A small audio captioner, trained from scratch.
Model: log mel input, encoder norm batchnorm, encoder activation relu, encoder widths [192, 384, 768], decoder width 256, decoder norm layernorm.
Rows from block 3 of the text decoder, named by matrix and row number. Rows with one number belong to one neuron. Each number is 200 + 30 x the weight over its row's rms, rounded and kept within 0 to 999. All counts start at 0. After the name is the row's rms in percent of the matrix's.
# fc1: MLP up (decoder.blocks.3.mlp.fc1.weight, 768x256), inputs 0-51
# fc2: MLP down (decoder.blocks.3.mlp.fc2.weight, 256x768, transposed), outputs 0-51
fc1.484,121,198,185,251,170,208,195,183,169,227,127,178,229,197,197,179,207,210,183,138,201,152,204,117,195,273,218,202,153,171,232,215,213,246,168,217,203,245,185,185,168,202,194,215,172,205,174,178,185,228,250,204,192
fc2.484,118,204,212,189,195,224,237,226,176,239,165,201,189,172,197,182,197,201,172,182,213,187,211,239,172,144,199,288,247,170,152,194,215,199,176,211,213,204,163,220,245,194,211,228,193,216,224,185,240,157,152,216,169
fc1.485,086,201,197,203,206,230,190,230,214,203,155,219,163,167,233,206,165,203,241,218,241,212,168,146,137,240,191,125,155,211,241,193,208,210,230,169,178,162,155,215,167,186,177,213,166,225,165,151,189,202,223,250,204
fc2.485,089,165,233,205,239,189,176,190,192,223,130,205,221,210,189,217,229,168,218,198,207,226,176,225,184,205,191,282,218,228,242,190,167,194,224,223,208,203,201,234,217,180,187,193,213,160,234,197,175,222,155,199,169
fc1.486,100,210,158,183,215,182,190,133,255,223,181,196,166,183,164,186,245,176,179,182,203,176,198,192,236,217,186,213,232,212,228,229,169,225,198,195,202,172,179,192,148,161,258,228,247,189,255,206,158,220,192,210,168
fc2.486,097,178,201,211,169,244,221,199,213,260,179,226,258,214,162,178,174,191,141,172,156,224,181,191,190,178,214,183,215,193,199,186,227,174,218,174,242,165,236,210,228,210,169,253,163,156,190,192,233,201,229,193,180
fc1.487,109,222,172,169,200,161,219,182,239,143,196,175,209,185,185,244,274,210,263,238,226,223,152,166,225,140,193,177,232,234,197,223,192,214,212,178,288,226,193,196,142,189,217,178,242,212,150,176,233,196,172,227,252
fc2.487,108,190,210,192,250,255,169,211,247,255,178,201,197,181,173,178,227,182,181,165,174,184,204,246,167,223,175,250,224,205,196,274,246,219,192,237,250,231,172,208,178,204,211,170,205,188,192,137,187,186,246,258,206
fc1.488,109,267,222,183,161,205,229,219,213,211,222,198,217,247,171,235,254,164,209,230,186,174,201,161,163,150,216,225,216,159,210,175,208,259,219,237,220,176,212,172,197,196,161,171,258,172,174,183,181,207,192,153,226
fc2.488,109,171,219,205,165,216,190,248,171,214,180,213,195,245,219,183,180,225,262,210,164,164,215,217,231,247,192,205,201,229,160,211,200,199,171,221,199,179,202,214,156,181,271,194,197,187,249,239,201,172,174,208,168
fc1.489,098,192,210,172,186,216,201,176,154,184,251,231,222,163,238,218,219,217,217,210,186,190,228,176,246,216,163,189,203,169,176,219,211,240,199,206,150,217,143,188,238,205,188,180,204,230,184,198,198,200,215,165,235
fc2.489,093,234,256,157,207,154,206,256,193,191,251,246,195,220,181,168,203,259,246,192,216,244,196,167,204,182,174,157,186,164,174,210,189,191,191,186,211,178,184,240,163,213,193,222,184,209,178,279,169,235,247,192,178
fc1.490,092,201,217,162,214,233,142,165,192,224,184,252,184,202,154,164,181,191,193,174,212,192,198,203,201,167,170,172,261,203,250,210,188,218,237,173,208,202,222,241,201,192,232,165,198,240,260,180,188,148,244,196,164
fc2.490,095,226,211,205,163,156,192,190,238,259,234,225,213,241,169,188,192,178,219,167,152,158,164,266,169,202,222,189,178,181,149,210,161,212,192,206,176,205,223,158,139,197,164,160,243,167,246,170,234,250,129,243,178
fc1.491,097,200,165,196,206,234,194,143,211,222,176,196,191,189,208,199,219,207,179,218,220,117,158,173,155,142,203,180,271,144,200,230,171,191,228,181,234,178,242,207,110,178,265,192,196,175,161,194,203,211,169,202,233
fc2.491,092,180,191,195,185,198,161,191,174,185,199,202,232,199,158,218,176,215,196,226,201,242,189,166,152,243,197,163,216,164,223,217,194,175,171,148,164,221,196,149,188,218,222,235,222,208,203,152,249,213,234,238,172
fc1.492,093,229,233,207,147,206,195,249,211,232,209,156,154,213,194,169,203,199,129,228,205,190,204,281,227,236,207,175,197,225,177,231,186,196,158,209,271,182,154,202,209,206,221,205,250,203,192,181,206,211,225,235,224
fc2.492,097,182,246,157,215,228,171,180,210,182,170,188,226,182,188,202,225,172,211,220,241,224,213,210,168,173,117,233,233,226,230,231,172,232,215,180,221,229,240,253,209,213,255,242,172,176,231,226,249,253,246,147,243
fc1.493,108,209,199,190,166,178,105,158,205,176,207,233,243,191,176,217,169,194,233,223,220,188,206,210,215,227,155,194,257,320,181,228,167,191,196,172,223,216,172,228,207,197,172,176,163,180,225,198,197,211,228,211,188
fc2.493,114,157,185,227,307,259,212,204,275,165,165,194,219,233,198,168,218,206,223,172,176,218,196,245,184,199,165,267,164,191,197,221,196,169,233,241,174,243,171,199,225,211,169,212,153,221,252,166,208,181,179,267,132
fc1.494,096,199,200,207,176,221,195,219,137,203,155,193,175,249,161,195,179,229,197,278,204,195,194,213,240,210,187,237,251,191,223,217,234,215,258,167,154,194,209,142,215,208,196,203,177,195,191,223,219,185,216,143,209
fc2.494,099,235,194,207,243,247,258,180,233,168,167,188,194,183,211,159,201,248,235,198,209,206,196,211,178,161,173,130,191,168,193,193,235,230,200,218,224,213,184,218,161,211,239,214,173,165,249,260,187,210,203,210,227
fc1.495,108,218,177,223,196,195,191,240,155,197,174,189,163,208,195,188,210,253,169,229,188,180,258,169,197,253,185,229,253,214,273,238,254,245,264,216,150,196,159,161,209,161,210,183,165,173,239,246,170,260,167,162,232
fc2.495,110,170,184,157,164,195,250,216,273,222,207,239,198,199,176,181,209,196,174,189,215,210,198,203,214,202,152,134,169,240,171,165,190,180,197,215,186,149,161,189,218,192,236,220,166,214,237,193,211,172,217,213,214
fc1.496,101,240,203,188,199,169,215,163,222,212,240,181,221,190,232,213,180,160,197,224,165,207,229,188,170,176,166,168,138,239,195,169,170,152,189,204,248,165,187,216,130,174,189,141,235,198,183,194,162,209,178,186,193
fc2.496,091,161,175,168,190,242,143,155,206,235,159,216,230,222,186,189,169,192,197,215,220,199,221,229,191,209,202,229,221,171,196,166,208,185,215,196,249,205,225,169,240,238,188,203,204,184,224,181,173,157,201,148,185